A small multi-label audio tagger, trained from scratch.
Model: log mel input, widths [80, 160, 320].
Training: ademamix at rate 0.0008, 15500 steps.
Data: trained on synthesized solo parts of chorales (CocoChorales), 39062 training examples, 50.8 epochs.
Rows from block 3 of a small multi-label audio tagger, named by matrix and row number. Rows with one number belong to one channel. Each number is 128 + 32 x the weight over its row's rms, rounded and kept within 0 to 255. All counts start at 0. Numbers have three digits each.
After each channel's rows are labels from the 100 clips, of 14976, where the channel reaches its highest value: "responds to" is what is common among them; "band" is the frequency band that holds the peak. Only what is clearly more common there than usual is listed. The data: synthesized solo parts of chorales (CocoChorales). In brackets: how many of the 100.
# convs0: expand pointwise conv (model.blocks.3.convs.0.weight, 640x160x1x1), inputs 0-159
# convs1: depthwise 3x3 conv (model.blocks.3.convs.1.weight, 640x1x3x3), a 3x3 kernel
# convs2: project pointwise conv (model.blocks.3.convs.2.weight, 160x640x1x1, transposed), outputs 0-159

convs0.473:107117138141128109144140108136239112081166099081124148116089151172139177136108118138184113166097092100139164151068177095094133131165158125075132184137178135113119099200140162089061111150104150082119102113130100155124171161125148126096161086102122114176155161098118103086154123121154131132109154224146101189095109158103094128121143128160118170142041169126086080113104157158154166118192141093139167102170121146062107110148187158147108137125145179151133150117120107154139166120147128
convs1.473:096093092145118119154189099
convs2.473:128133149147134133103130119113120105134111125120168165125110130101108174107130154112160130138127104166069106223152159042122183132085134192127163088130099137152192145116083087074095172151085045138098072109144083115160094058142173144141111126159131137122173145160133146104152104109115088110149118096147104083096029137086116075103075131116131178067122156124099082071128118084146138143145140153193149118144143101104103143098145155134189163100137110131118145148128172186106157115089147
responds to: bassoon (44); note A3 (41); note B3 (32); note A#3 (29)
band: 2000 to 4000 Hz (65)

convs0.198:166103091090140129103209173133143065139165101109123136102132096124141139117098111156141130170141186106144147134125099053079119090129110132114151168144120151133076132114171180108115130133103109117102089117103125139117106186175170107103093142111172177176184180112105114086181136096108111111158101144191171138103096133130113070068129122134170140145098138110145090163107143115066112128129117101146159131226140123140104080115048122198139156133116125112135121055117196122060107168152086
convs1.198:105088102128081096153078124
convs2.198:147114094122060122138094128152122111196149135122112152139177164044184150127168111129146157115166111105210118098141074107143116176110161129122179167145166078173134193140139143171169093143157146120157110115087122129108113130097111123116160141122117232183086140113095078064126115112125127117140111112154122120112104206132164174112140148085191091127178086153134093193131139077130152135159180123134122170107157128103138119136099132183148134146110104102102157116075116096134163056144178
responds to: note E5 (54); note D5 (38); flute (32)
band: 2000 to 4000 Hz (82)

convs0.54:137135083181224089169132144128157145155143167189094142111139099106143169165102165173152088114123164126155154118116148137094140074198154106147090134113131140130136131150123090112128164149169139143110127092155127117157088163126121081114158132128210063191121136078109159098142149155110097134071069138191124168117109123142168119114194163105143072126161072100132175155119137173104162127139123118130116181103147159180129165096172156104171072123049117119095116146126127181116128125105053
convs1.54:170191119146172126098112137
convs2.54:088181171135148090146125140144134171082174127120165214140082124154107176134164091139177147151097112131180154122083166126128149152092117167147094161132139117079154075157080150143151129110118127093129064156133088139096175115136177142130120074082119135113156109191141134122096154131160106204128114092135146102179080141138137190113137169110107113091117119159114122190115188100146150105096171044112132089147178111097155145157138157088126176071113167092116160158068114180150168121102093
responds to: tuba (31)
band: 4000 to 8000 Hz (69)

convs0.586:126122132169169136119112163122127140171123155127106114093082151115104156163146078083145144170107110047089190091086157172033176153152144121108165113141157134122097086156144124160058145133153111161141085130133102150158080128110100135098094051105114100138126116130108136105101123152119143206107119210102072106142174154118154139163154178133154130096081147129080104121102170117099204124114126182191067170115124158090094167142173131146161138153135155172138157164122070122140157099132149
convs1.586:061079095116102128108128140
convs2.586:129136144127129095184111162164159141093102174103123130102136099142125135084196127168119162142147087118169171114164117067099073144081085199109165121116122124157144140123138124123138121135169074157136086142100128106098142111136137165118170146148129120077128247162161137130094156128097146124188168113118107111141106139084188131113130118159109139117101127165077122098161153101174117145144121166078096117098099073040180162095156083140035122123136112103129124085101055129091186120157145
responds to: bassoon (38); note D5 (28)
band: 2000 to 4000 Hz (67)

convs0.484:151050160119098172126123209168147134110164131112145113160153118134103083127100103094153184164092104131182108142088124072119168166106141128093122170113133127141119055125160161114161098103081076068132125127076131101142154128112131106118106149085101118108137070112140097168102081091139116086128180109093082123124094102210131087113075123172133184142125155143175058174122045124127100136143108166120128123158152113128116130151076129161082135093143171110159193106201130093105145153163126
convs1.484:145112156132140140120215127
convs2.484:152073066186188130138099153038076148090097153096124149126107117148127161142120086116119116099133076189073109198152118077088114146122127105152103139116109128202133149115153111112107142135193099134127089077121153133080110149135149097127133116136121121102151094103109188135136115137134140177124105135114195133055142137153167146195173100141130140092134097147096101132155139112176128170165084157152070065146087086184076153095085145076120158136115129160177100126117072159179120143124105
responds to: note E5 (52); note D5 (45); violin (40)
band: 250 to 500 Hz (39)

convs0.217:064106137101153137167100154138109141129113114098133189095132146121124081175138065130167092105124151114127169082235065145190117142132176117096116090088139143143089115174131118133169128121129124087150120123091130110106127110212137092172176148200162104106094089133148173182139158164124145155163145129110104160104179168077139184100125157100121097117150052145121096130092096116138028119086138147136120133109159111144153135134162108107115131099071093072160129096121129108067127145082120
convs1.217:148156134150143144078078082
convs2.217:187091156121069063115083112119121175068120076081153146145108173043091120174136100177138135114144139137053144177142057073168113128121102111117141157131070177139119149153127185180112137082102167160153099118135160081100138148148168146128057084097102148075130102129146111129153136125109093100149101106103139119166089116161139151109131163136106120131120139094101115097127142133181116144147155156079166094153096158139074098211147128082147178202167144163130145106107149109158105105112143
responds to: note F4 (50); note F#3 (25)
band: 250 to 500 Hz (67)

convs0.7:088139138140100187172123065132110142082111102125075121149080150077166142103124114130083123095135133139128198118112160116142123072139137131154118147194131105172131119144053130150184214083169168048201156164145158132091160118111161148178134119132147095152082127155139163097138180124083115132145114097114114086110185146101111131161119168127114103098135146112144151167134151146137124056119163086059074183117092174143154176152119174102148077113134147108144123146112064129126178096110115
convs1.7:104138136150187180149155100
convs2.7:163071086120228117144109094132184146126161189104178141161131135135122141132131177084168119154082107130126061148107128141136094063156109119108087113101110147090165092144176090128061088172105075084102150138164178124161064124109183119101092142116131109079163103149110175183128117138177093071147094062164082119158106116140105139103137125155127115101125140089105116089130121144189171140167148139136160130134131071170108078155162053117076121092144153112116125116170170127115122133115109
responds to: bassoon (30); viola (26)
band: 4000 to 8000 Hz (71)

convs0.138:140087097150128170159117101117148143083092166204160123122145130117165139183123101144065138069092167181088184084175083137098110140099136069132204125130149170141168127113135139088107107106127179176193206136171155088120163061150137074178136143161128166132069127086126126117100145127090132084125158142125086141102142156116117149185157167135111157182103114126132130103162089136160127130156174150138143082177144093105164130086198111095101147169114090089144163123139072138126110110147128
convs1.138:113101080141136157120197119
convs2.138:132126092150161192079159102122151168121126134071123145087178121191109112139123099087144108149110102126101164097174096203121113127099138169083082112146098121168160150105115139155055118106102134102090130146018123166117125159110143115070142097142155235094105100173133161097087143118146070076104098112167172104153164174117106156094134130121144124057154136097166141141111152077099126114122148135097112138121142117120153128148102136139160159096152071074126133083092203150170107148154113
responds to: tuba (54); note A3 (26)
band: 2000 to 4000 Hz (69)

convs0.468:147142184159139110099142126110074178115114120145092134104169114133070107121095138097129058228150113073115109161118102120137169121112140142148138100154133139127115174213140113153141136144160094135120118172136074112109168145149081179125190062156158138173125135085097147111123106127126158143164118158103077130105082138108208101087177090157101153157198083135131134149142141113114153158052097142147080098154185132110140143136117175086141126172229113110110111103151170131086142102118132
convs1.468:106080143127134095139198141
convs2.468:134211126163096138096128133124134150124140133103160095095139187063156108126114136157157102182105088092128060131130093124143156056129159104103160183143101132067089165175127160138138163149070202122121123188123128097156117110136096154110164118094122131159130146109138136151111115166119081138153098099142113140196102102138092209170144135148086064146110076093158146062171178165150104088122142132095161161101135156136112072159093118090073181143127188170151142092130170123089158139112119
responds to: note A#3 (99); tuba (59)
band: 250 to 500 Hz (99)

convs0.328:145045126053136131126132095137102142140070123115098140138119156131111107119151085153160124176111079137130138123153087100139089182110127124102151155099081106149130182121123106095119092174111122152152146157076126036131144140160089077120156183136161156106127097095092149168206149073093148130138179102086091055134107096131209149116108126146110111149144113124148044145125084098156134083072116117142116110083145090115142188149140142108043103167116172116140163067148124098106144114145154
convs1.328:138222126134120131121134139
convs2.328:135077096094068122155132061144096100155152147062104157160085111078088091119159141166165085139076086120129134124143086107158095173100120088111100134103192131140122124090143148114115193079185109181111080112140117110114090118113105145115180128150110070112141148147147071097165129149158149111098131139197122120150172146148156141021106158126208137124169099130082103102124172147156138173124138125112117089137109140124093123105093136073123129185173122170124105143145054160131115080116172
responds to: note E5 (60); violin (53); note D5 (35)
band: 2000 to 4000 Hz (72)

convs0.426:092121169122136099087114151126083194162087190164123150067202150139144105103120163096096101124120147166134127165160118166153117121146081130141207131125130149131131187062147116113098122064142118225093177151110145111151127077134140087176114157125115148148150111148101127159170144123075097130109104100169155144105044148138086151200089132135155123136166120155136129157169086134134147131080125141091115063153177113101140177077157062112122129150088110096137187087108107102118090111115111
convs1.426:075085140160143138101080128
convs2.426:097193057148148123202135067072112149070146150134129168166105130105188115114148136129135155112136103164129064140105136124146126136094154109148085143176095096096103053169083126111186084107107158074128117132177133153083167168100121126067172145134127108107201092101175121164116096124147120168104124134133131130200117089167121135138108180124118144118155155137109173147178117173158122088164114055127132115175064127138082144081132140108092100113076154143170118184116119152134091097096122
responds to: note D5 (57); note A#3 (30); flute (25)
band: 500 to 1000 Hz (55)

convs0.186:112122108118176122143196111149092115247079193154150107131122137134095152145162094138133123131172092109118212108142103126152087154167097176113143159120141079115148149154110107136021093125085132203102135147115106102152061132105111133119141158142121140062100128127082187119143202122151121099104101164148129076178145100171144143085148126097123125087108132132117107118140134139171176139077104135150091154097194115113151137152188077084090116156105121155118111135098137137150112125072136
convs1.186:125125126143102142134214103
convs2.186:103141134095080099115052086196198142137156097171120116099150163138104125111119199110153107161121130078126103133112167094110117147115125132077084130166125158100050148111084160153161084119148152124182151198094149175106146124113105108118134118129125096090149182101055069137150100119119064120087143138139059222142069077124137145118085144152150110094115168118164162144100136103105178106074066137123092157106086106105169149116144134120134081139173164161126118136136127117097126127174129
responds to: note F4 (41); tuba (32); note G#3 (28); note D#4 (27)
band: 1000 to 2000 Hz (42); 250 to 500 Hz (31)

convs0.145:056139115137133134178097144083093140143113219167141132070193139170092083197130125070129153120109151087120138078189126198131133111137121132151127144086124094084195161060124144140103145134134117182101118193097147148134120115144082125149138166163126131078123080097143132204147170186144151167133113127134132148137113150145119184108105147091153065102190134125133116142145116124124106163092156147110098127109113095114127200096179091133088119103146152135133164117089092162053108132080115
convs1.145:172151112076079102135119103
convs2.145:153105109110140171097143167063113112112118120148088118146172165108139117161125128145178104223180141124110087118124071101153125153102225111109198125191071137101122165086098093154130170091109151144151124117122130094085160120155128130105118100173118114157158063102130094117140094133103162139134201096088085121161108169132108132171094119177099109128119115144160120059144117147116128146135205186101108105175131169189124096134158142151147126151127058108116120100089130155055148121188118
responds to: note F4 (49); note G4 (41); clarinet (33); note D#4 (30)
band: 500 to 1000 Hz (54)

convs0.530:103098131087127144139133130130182136162109136171157114156111144121173163116137095102119173154159130118151133148077165138035146136160057089148150157108155105118099113032102117119097122175150138111173157143120170134194099111149171109151103146044175066141175138081103108078139128114112140131099145132130138127107097130152058115167142168127167101091053141123127136139087082132124159103188124093141152108176147097098115158084185122138144112147110178101156146207115124207103156095107154
convs1.530:110151117108135114169059164
convs2.530:162136145167117083125110141146131166145065102157159074117176146158151080138113119119109174136162128108133085120106094144062094143102070132205192142090105129085156139137150101095137076136149130112148130132114128116198106109154126172158101059107090126133090160116151175058102193211151137120187118147109194162108081110102121135151124170147146125151190136116154171119154101058181125097156094166138137147150168110150109128133089164122187198126092127125124135140130110147123186182133104
responds to: note A#3 (29); bassoon (28); note B3 (28); note C4 (28)
band: 2000 to 4000 Hz (53)

convs0.402:101147089140119184091123204166078086146140105130103147127167113160094096151098112117127153152107154133143106231104097125140170135084139100157121145144144105166086106118117133133201118092150084152127118116084247121132207144178161146141141103089134170144153146132207115158094122182116178100168098058093109108127154165139084121089112066156111126159150106121135128114144098111129121123108105184150159173144147087109144104140123099192085152117120116098151119126116124073106081158143171
convs1.402:158108083177082093137120120
convs2.402:125151162153090148201104158163115119132147120085067152177171108154139151133124133110180120135126114127151171084169129115175173107080152154108126096109092061166130166130061083130164113136153066123126124121116103106098133125177097112078190139177186210146080113102163119104064147143136137102121112094159145200155146155139124142155116088087116091190124121116155190117121148082121098116122127134112070161138101149149192171100154107106156143080119115087113144150176160108172165145202118
responds to: note A#3 (34); note C4 (31)
band: 500 to 1000 Hz (56); 1000 to 2000 Hz (31)

convs0.470:077105132079122110137083157100125092162157114083088137108159108191123123121148068105160134160133169116173132197126136184108143166170086149144163174087142093087117159128156087078120126150185071105094083110107140108131101206113091147153148113054125144190199108172195151149118133138167108161145122145138162105078140102138127146120173131081165098152146115115156089134126130050110108100168112099119111117118098130075069099122126121148164161128148134182077100128099099162054097127146122
convs1.470:142130152106092106181176160
convs2.470:126100198132162175104142155105182189092101138133070124076085152102172139112101167112153175118121133140117220146186075149093080117176085128123132100075128155139162135104067085102041138167157129162100111138128142102156105102112091105177105097104151127111145124163091185115105116053103124105152154169152105042146096153139150148156100128136135105078110149151095158168077134140139150063176119151121144100103121146118140068120112089125093146170126093178107127129087123141154123139146088
responds to: note E5 (46); trumpet (38)
band: 250 to 500 Hz (47)

convs0.134:087171082167145151191121110116098107161111164160151045149143078151112120172136145125120119107113113149104193039165106161111108126158157179136177164109107079095182096077119097167133112127184131123092121136154139120118097136106086123152151145203115121089047124149133131165097175153137147097131105141151105129198119099173148144156185104138094093137129126131140173115153106174099093138172128104099131236062156135152153186121138144140095063082118149116142156140124121116129118149108101
convs1.134:184131162126183125148091117
convs2.134:087100088194177170106144148172139078108151149078129168119124107097132136110147098148154109103134111138138128129129134144133087115073128186187094170114062147110108148183130170107079097101138058132126148142130138172122175102134169126070135097078119156139129119086131129085161083140174157077129125206188204171143095101147112124078119170114124161134125134183094135125144156059146190129112178129141125118109109102087104084061097141111120150122096061110089135139168146170134177088150108
responds to: note D5 (33); note F5 (28)
band: 4000 to 8000 Hz (65)

convs0.141:173143158119124132120106104159165161126118118160157145127108125080179119113131121141122067116144138126110152172202122110110100101128079111151144163126133154108147096105133151099107117164087123137109158149108128061169091122130142079085118130188110132137138150107038101061090100048078111083120168112149143120130075113165125085101131166105147159153136122137104128142102104152058112134133124059133155092189207038091109116094101104184109116162184122103137172131147209111130067159111140
convs1.141:082104078126157149126108177
convs2.141:082115105071128106115095098147111122185105121122114187096147164159050213129105138094143127109139120141152113177154110145099139160119170139123093103147127123141144151096116148181090174129169104104089064146138122197071094094071114125201145129149140105094115090117122158127152108159196121174153115099151116060116051163145120170093103173118164083104183136144112147110173178086175130131089156126137116075063121155171082133137152134165118122139125095146111130174106173148118096156070133
responds to: tuba (77); note G3 (39); note C4 (30)
band: 2000 to 4000 Hz (85)

convs0.613:121103150182156114141083130125150104148123119185122111134082142028154133102081112141083070125101128098125161128128203146128076126125156147147102089118083112154164123123105170159084135154105131124140156132133115164057140099087111119108104142119115064152114140113157111113111065070144226141127141142053165088135137141107143132148121188171121126131110124112095153177085167115148174168165182139119146157153138094106090144071166140166123119113100171146169121161186117188173182133121197
convs1.613:135154144148139110080064097
convs2.613:106144138114165140091127128138107134107162066119089138101124115135150120118128162099134152164114159159134112133149119153117140196071067175157081147132109132083063146141078185165139113106185069176110139147059146111183130194084075072105192161105139169141139137156098099169169105151136110113107119083100141140171136111135085106148190096181112117139104163127150134132069124142048139039125102139139152150132178115134158115127118110116136081104153139133069091185169180136084114121177134
responds to: cello (35); note C#4 (30)
band: 250 to 500 Hz (36)

convs0.316:109120114149131156135090124045124119131059190167118143071140146111101088214112123178105102093089118115100118158154114163139094169100198115160170074171119141091196193117124103135097097076107124151107135168174148116123100144119101131091103165110082126112079083135142155164101128150118142113141144117095129091142153140115151227175103129087102152123125162122112131134204146113193132149102162107143086069123124143068105143138171081160101151124095095139092093171129127143142069113092142
convs1.316:148095132166083116078164147
convs2.316:114147165119108149120136175210158120178175085062077183122131193114126147156127087140146112105108174127144149094166175119108154106126084151066137123145100111141087191153100097103125123134170098104214130174091122173100129118217187140124126115127138082109091143117162139127151171145144109155168157099170138122137116151192124113104121135134172115123125156147157130118092151054102140143090143133153150102052108190104187204114109163085179153145175126076111130129132141135139140152140148
responds to: cello (75); note F#3 (54); note B3 (54); note A#3 (41)
band: 500 to 1000 Hz (46); 250 to 500 Hz (45)

convs0.302:189126121113163152096128161134135116122088177129140138114168105131163173153121201138146147111137171182159093136140139116119077128149117138110187180109076195139125175055135182120080115128109141155099193115153164156132128119111144070088088129123082162144162165130111067124121118067089130109146143136146133133074084000130109139156148133129153113152108112149132129110136138203103177120115179104114203148182121074135098123075112093154116114188112105149111129114122145109112100095109092
convs1.302:131182101102091102143082106
convs2.302:159173106126190180112143119071144113089141140145121159113108122049136167110152102145082155122137127163149117145079144160158146159126205158128207161139105121110098144121172169142123144132072182127095116087141098116099211177121096143097114137135104113165154141129060065175089094058129154156073189134113083096149116135123100138123129158149125167121127188147094140125175157200100101132186200074138109130147101138111159132119145153196139088133125105165102086107147132118098101113149141
responds to: note F4 (32); note G4 (26)
band: 4000 to 8000 Hz (68)

convs0.619:120075113146136128102094168178144158179111144127103140216160122160127140090105129113167190149138086160200162113148147133130175161172142141062164165092082163138098119086123180124134137119128095098142174110119186137154189150102169101085143103041160167120107096111150103220139112098131140146121178123094089106147068110179128149155120130127143079141111143150182109130102081134111155129108146143080169170095134114167143144153138144104101147122132143067150207121182081107122134140173123
convs1.619:129114134132122134122221114
convs2.619:099111124108173136154111153126116135151114178082097120154172132174083169110106151135120117120109149138088155205103145113126110152108112119177116087146138134252169123108143069153129096109123067145157099103184174133089163099135135067190125138159123134159142050155081179128142108121105124148150071169127151078085155151156145110117120090100129109155126084182059123151065124145144112092137128106147137118167135067161068141123185130135130111134181115135159094127122111112151090161044113
responds to: note D5 (56); note C5 (31); note A5 (25)
band: 500 to 1000 Hz (62)

convs0.213:142170109151155142175149108146164179149085109156132123135087147119130130151117121173164113141153149091110211090120148138128093152078174117132100129106135103119124099137069122156108105141131182105158139174114166148148120123163134123137174114117128075112076147050155223127124196170116159167146139105115086135124147157073161186114186149155132036106127078121049160185136130154128104121161111129136129166091170130097135157097192158127158164157096111072129106163115113170142136127047151
convs1.213:133192143149124141097080096
convs2.213:158124143179166140115139153137095143123104139091195192144086063075085149147157158171183169099118091146134099156167131104192105168129112193121102134081138155169188090165130160121186074092137142076123124129114065119074114151154132115127067106159083134100210099149108105111092133132117131173113111141123179112124089096142131134115104171075099114105096173178117057152107154137119102152123128079128167093152171145131057133127099111076109126088112149139159106118133112148182148155159095
responds to: bassoon (42); note D#4 (38); note F3 (32); note C4 (27)
band: 4000 to 8000 Hz (59); 500 to 1000 Hz (31)

convs0.191:159110152101123120092123110098134147084106068074134205132148122101135142148107130183152114133105159161170118144162145113180135113122147093102132110112099200176071189178123149088128139166096144128159136094122106127130167137146116130079163074129168183188167133090124124117135082116147154175149196138109144170004134150081163141107165138083117142179125105122151098069149176124139122154100162130141164102129078140116126088120112160075145187201167097108072109105136141143110155103128136
convs1.191:109080114130114155080074113
convs2.191:165129144129124150059104128147151096109148082142136114129111077104109096120139134142095133158131202093144148135099108125059119150116143112137117147176122216128066093129077154135162127099172173176114103166165205180161131155142151132156038095148129119081108119102105183103126103110037144126102101162141159113178098152129113121150086179173096132091165156112189147156153094108152152140094075100141111130157133146131046159127100084160176119119147123185150132154135142091178086111144124
responds to: tuba (25)
band: 4000 to 8000 Hz (50)

convs0.274:113189218114102141121077156126155100113094136071089128102212149149155117107103189127097089150113156152145103158121094137117092109135078210108135099172085163107115156137161107116134102114169152140056159099107141071148128113135119150085116148120079128153176140228077137159136075141055079121150111099157129168084081141164139132125074122132098163126169137164124152126152134160097138141101148156091133094095116138138170194135107127121106110106163136091100129099130136123095130154167047
convs1.274:116213087122118128126131125
convs2.274:173155154161141127099109149109135129163139061150083145147098126106155129115122148189114139157167046116163162111144080096139165095208136101176102143119134114137082078110112137068103163152090083173108108124115119107126192104168103178055153109189183160134089108102101140127145149146102100086117124158152114123158148181169183109104122108048109148141177130095195193134119150121133129110089132174101104160181110174146168152117162162146127168087117124091109100142133136146152158108194096
responds to: note D5 (79); note C5 (46); note E5 (29); note B4 (27)
band: 2000 to 4000 Hz (81)

convs0.441:138156117111148066182100116120097113131103135147115130104128110113162116069132132132132063139119152153140068126129167153132129131115103104129078091095098105174094129105114136096192116117153124175197156110154136096163138114101104131207148185142147136148133137118135088113165154138100037122139122106103167109075128121097098124208136082116128122190168078090151170100095047112120100111141108126136149098144127075131144118115148138145115126105000092099166182138194095141058113120117134
convs1.441:131137140155130158203168139
convs2.441:105093145120122109115148107142126153135125081182100104104117115178116168156079069069159099113152149117137180083183115172070166126182156171133127094092114161126161139145113099066065136133166136124096120109073148171150169137137168145143127074081130181085135142118149171097071143120140122169148085190150143104119153162162142170073196128124136075137098087076175111110124182128078094145090142166077068133136145143169095119134151144151160138118156122053132148135078164157090155144157142
responds to: tuba (93)
band: 4000 to 8000 Hz (99)

convs0.105:137080105137100181143121056124146174098105095070144115184076116077156137107099086104138151098126119161136189124119169171153169140106136066121138133159145133187090135141088148131159165106128144089210152119139154166129159058117145141102126103129151159125112141148159140130097132116084121141143178106104132141057166184084078106167144155087111089130102158098130146131098125164145073139138078110076162165109077158106103081128134150043150200145156116097121176180130083100120149115126183
convs1.105:144139122166159096178171098
convs2.105:102129097124174121142046183176100204102159080092151100159163091161116171082116143131093120112165154131184144091151086170152160110037067163158102101164090135139136146159156118140126127107148106121138130185132131128081124129060175133103141143154174150104163109157104124159123094098160102093181083118133132110181125075136095129172156127116117113118122163162115194151184106164129099114084119108091110132084150127138100122117146105188076154112103150058122182131163209144111126147131149
responds to: bassoon (53); note B3 (51); note A3 (31); cello (30)
band: 2000 to 4000 Hz (55)

convs0.227:151125099082103080128117131164219105123096073057161138167106100193133124092160102158110102191109094121155155154151083102118113150084098110103168164086096124146104134150111126073127087173107133112158123122170133085110125142127144138097136120088165190138180117159127117115086112105159111103176175137100130107112126099099147132103151159077121145186110117108139120068098066070144128112158154080136193098131107117072114059171096180090088196172197147131123120127150135160095166129152129
convs1.227:087098106117105132087068142
convs2.227:104109081153136141079084093098188108139109159094138101073149148057157137151158073150105068147138126130100096144113088143190115107190129115112149110110126073096092131130146093126171156122139214110121159142149145105198094156155124109083113147100155090166081121136104117110128138131093134134167095112153180132171169195060134118150156179114147118105125126076139170025102112139134098132128151131132137171131151160115161133123102116097187159088192146136151076125188100074119132074151122
responds to: note E5 (33); note D5 (31); note F5 (29); note F#5 (28)
band: 1000 to 2000 Hz (52)

convs0.535:096138127168119141141150099118101114162146173141061075146133097140098134143152163084135189133157097091122110015116129147134118091114149200152120060160131131098175080138134114155150184107121113091104096131115099195113161127154106195157146097115112145091087141115157126125117148117153088163123076154132082153166185156109129108118113081085146084082159113135151180124136162076131154146104151156128061199083110173203153164128125164116074077105147136141134108128089097103142171126167112
convs1.535:127174105131146114154199149
convs2.535:158100152167071147128101169072123108113198106086152077130103166121175145155167134183134136120185116132167191107176152087140119117106080167122173181127134103141119154116127155120132139156058125124171103117188097161114127140108141093122131125110166065041109176098168131096183122122104118090123128104154103139105106073145163148147106101107117133136075072136101152159148149109150114214158146173160109182121106125081080051149095146152098176093101122141128111139155165177106116134079102
responds to: note D5 (53); note C5 (30); note D#4 (28); oboe (27)
band: 1000 to 2000 Hz (53)

convs0.635:186050201144125150122156114087155062130157096104126092117127137164152121089082188141101098093185147123096120126107124143143118090181117153073161160118135150093159139128108128128130186158164179113076171103136158100049080129092086132105101145117107160161110134140102129140156050097132144101106145137151110173165089185162129149111117123129089165165128147133197124157174141177129140145122106148112171151172130151166151125124108176100137117164174119166103094070083193115184088121155079
convs1.635:137094114147131107075160184
convs2.635:146162164171071091124088171114084062147122123135137092118117092073091090129133171173151154151186123141091107168106121072157121142188156080162083153150063141114132092139095128079156158121109099197131144074132137080117103133117114178101119104160091115130137093128121137146027172110109132124110053148068092154121138136122091135145173109079147160117122130076163128071083154133139153110093094155077130097166105086166059148145155110085139107112123124110142099138169074146086096129149150
responds to: note E5 (65); note D5 (44); violin (43); note G5 (37)
band: 2000 to 4000 Hz (80)

convs0.376:124167077081152104148137093165156139125061134099161139186186141178174149146180152107119194128143154181164060138132163151119132152154131161113109145115117111130118134150097118120143102128141130096157196108147162187192122067150109141130181119152130117073123148111123163120096096126068127139125168041106108119071109112114158143131120073080130117094164115157113145088150108131158104164156144167138202106067120093149182152158128108044145149129105096058097133163108137142123173166113176
convs1.376:134179142096069103112105106
convs2.376:122116138141123148144083051090105093118138116148126114110149114130131189152079144131126083136198124108119129093087089160134162121142167117114131136204131072080088141191186146147129143149137091121148108141140182087140127192111122232152180121229124156104145189095110115120160062129153122077116102168100129085139120100114093090131155037094144126187160115142119146130142131153143160148126107157108108096100159168092114155097183130112086124112118123148082132175134086151115112103102085
responds to: note E5 (82); trumpet (59); note D5 (38)
band: 2000 to 4000 Hz (85)

convs0.472:108147111137109126143116126039105141047121136133158127055194092129127152193099108166146153116108169145084060109171115152146164123122136094183171142110136164107149186160143132124126082067106087119123118098125090135110118173217124115132114142127104213203126130111147130090084154189191102132154118103147137162101183118109128134141119174133133149135129162108132111057147150106128095132164144104146114107191165138112068149079151125105195181157112149133103151124095144138100076125112114
convs1.472:133135131129127153129220131
convs2.472:113134051151157139123223124159105124081165153121141145063128092126113143164125091093152088123064128119106155145114099160057109092104172114107176154092147056090132132140156054088077134157150107116158105100116087120073143191166131136140134135135144176153090125069116131115118206103135133102124157128168136127148107172095136132139126130068123139145158140147111118132133146077104145110177113156180133113102081183036179126112093129169080124146115158141088144106119115145156131214128123
responds to: bassoon (25)
band: 2000 to 4000 Hz (53)

convs0.57:081110110061063146150084076154070110126102126092083172147140125089153112111152122082151151102109099104124116156139116162164151125116132141161132145105112184146115146119130164164175147074175082096171136089114105188142105139181113127099094174127176125156092118154126137159106122104150124117158078138084152119094168062110142143109100156075201131084136143126164125151073092078151102081085107117134099187084096140220120137153074130122166082151176145174115164188149110090160150163144124
convs1.57:152158155175124151176156162
convs2.57:116122099122104118161077119106105094096176117129106115084115120152175139099140099123140097155164199083130114117144091098187135148165177160109160176105124060142051164135123119073079052089141096130101130100102136189138088155107133126129162140145156138139166109130177086190182123144087104084116121172172106130155086231164088129123108142091084094137130094094100146113089109176085126189175138097187136104147099108056158134140110136125137139124099149077134118161150116098085139111140118
responds to: bassoon (35); note G#3 (32); note D#4 (30)
band: 0 to 250 Hz (51)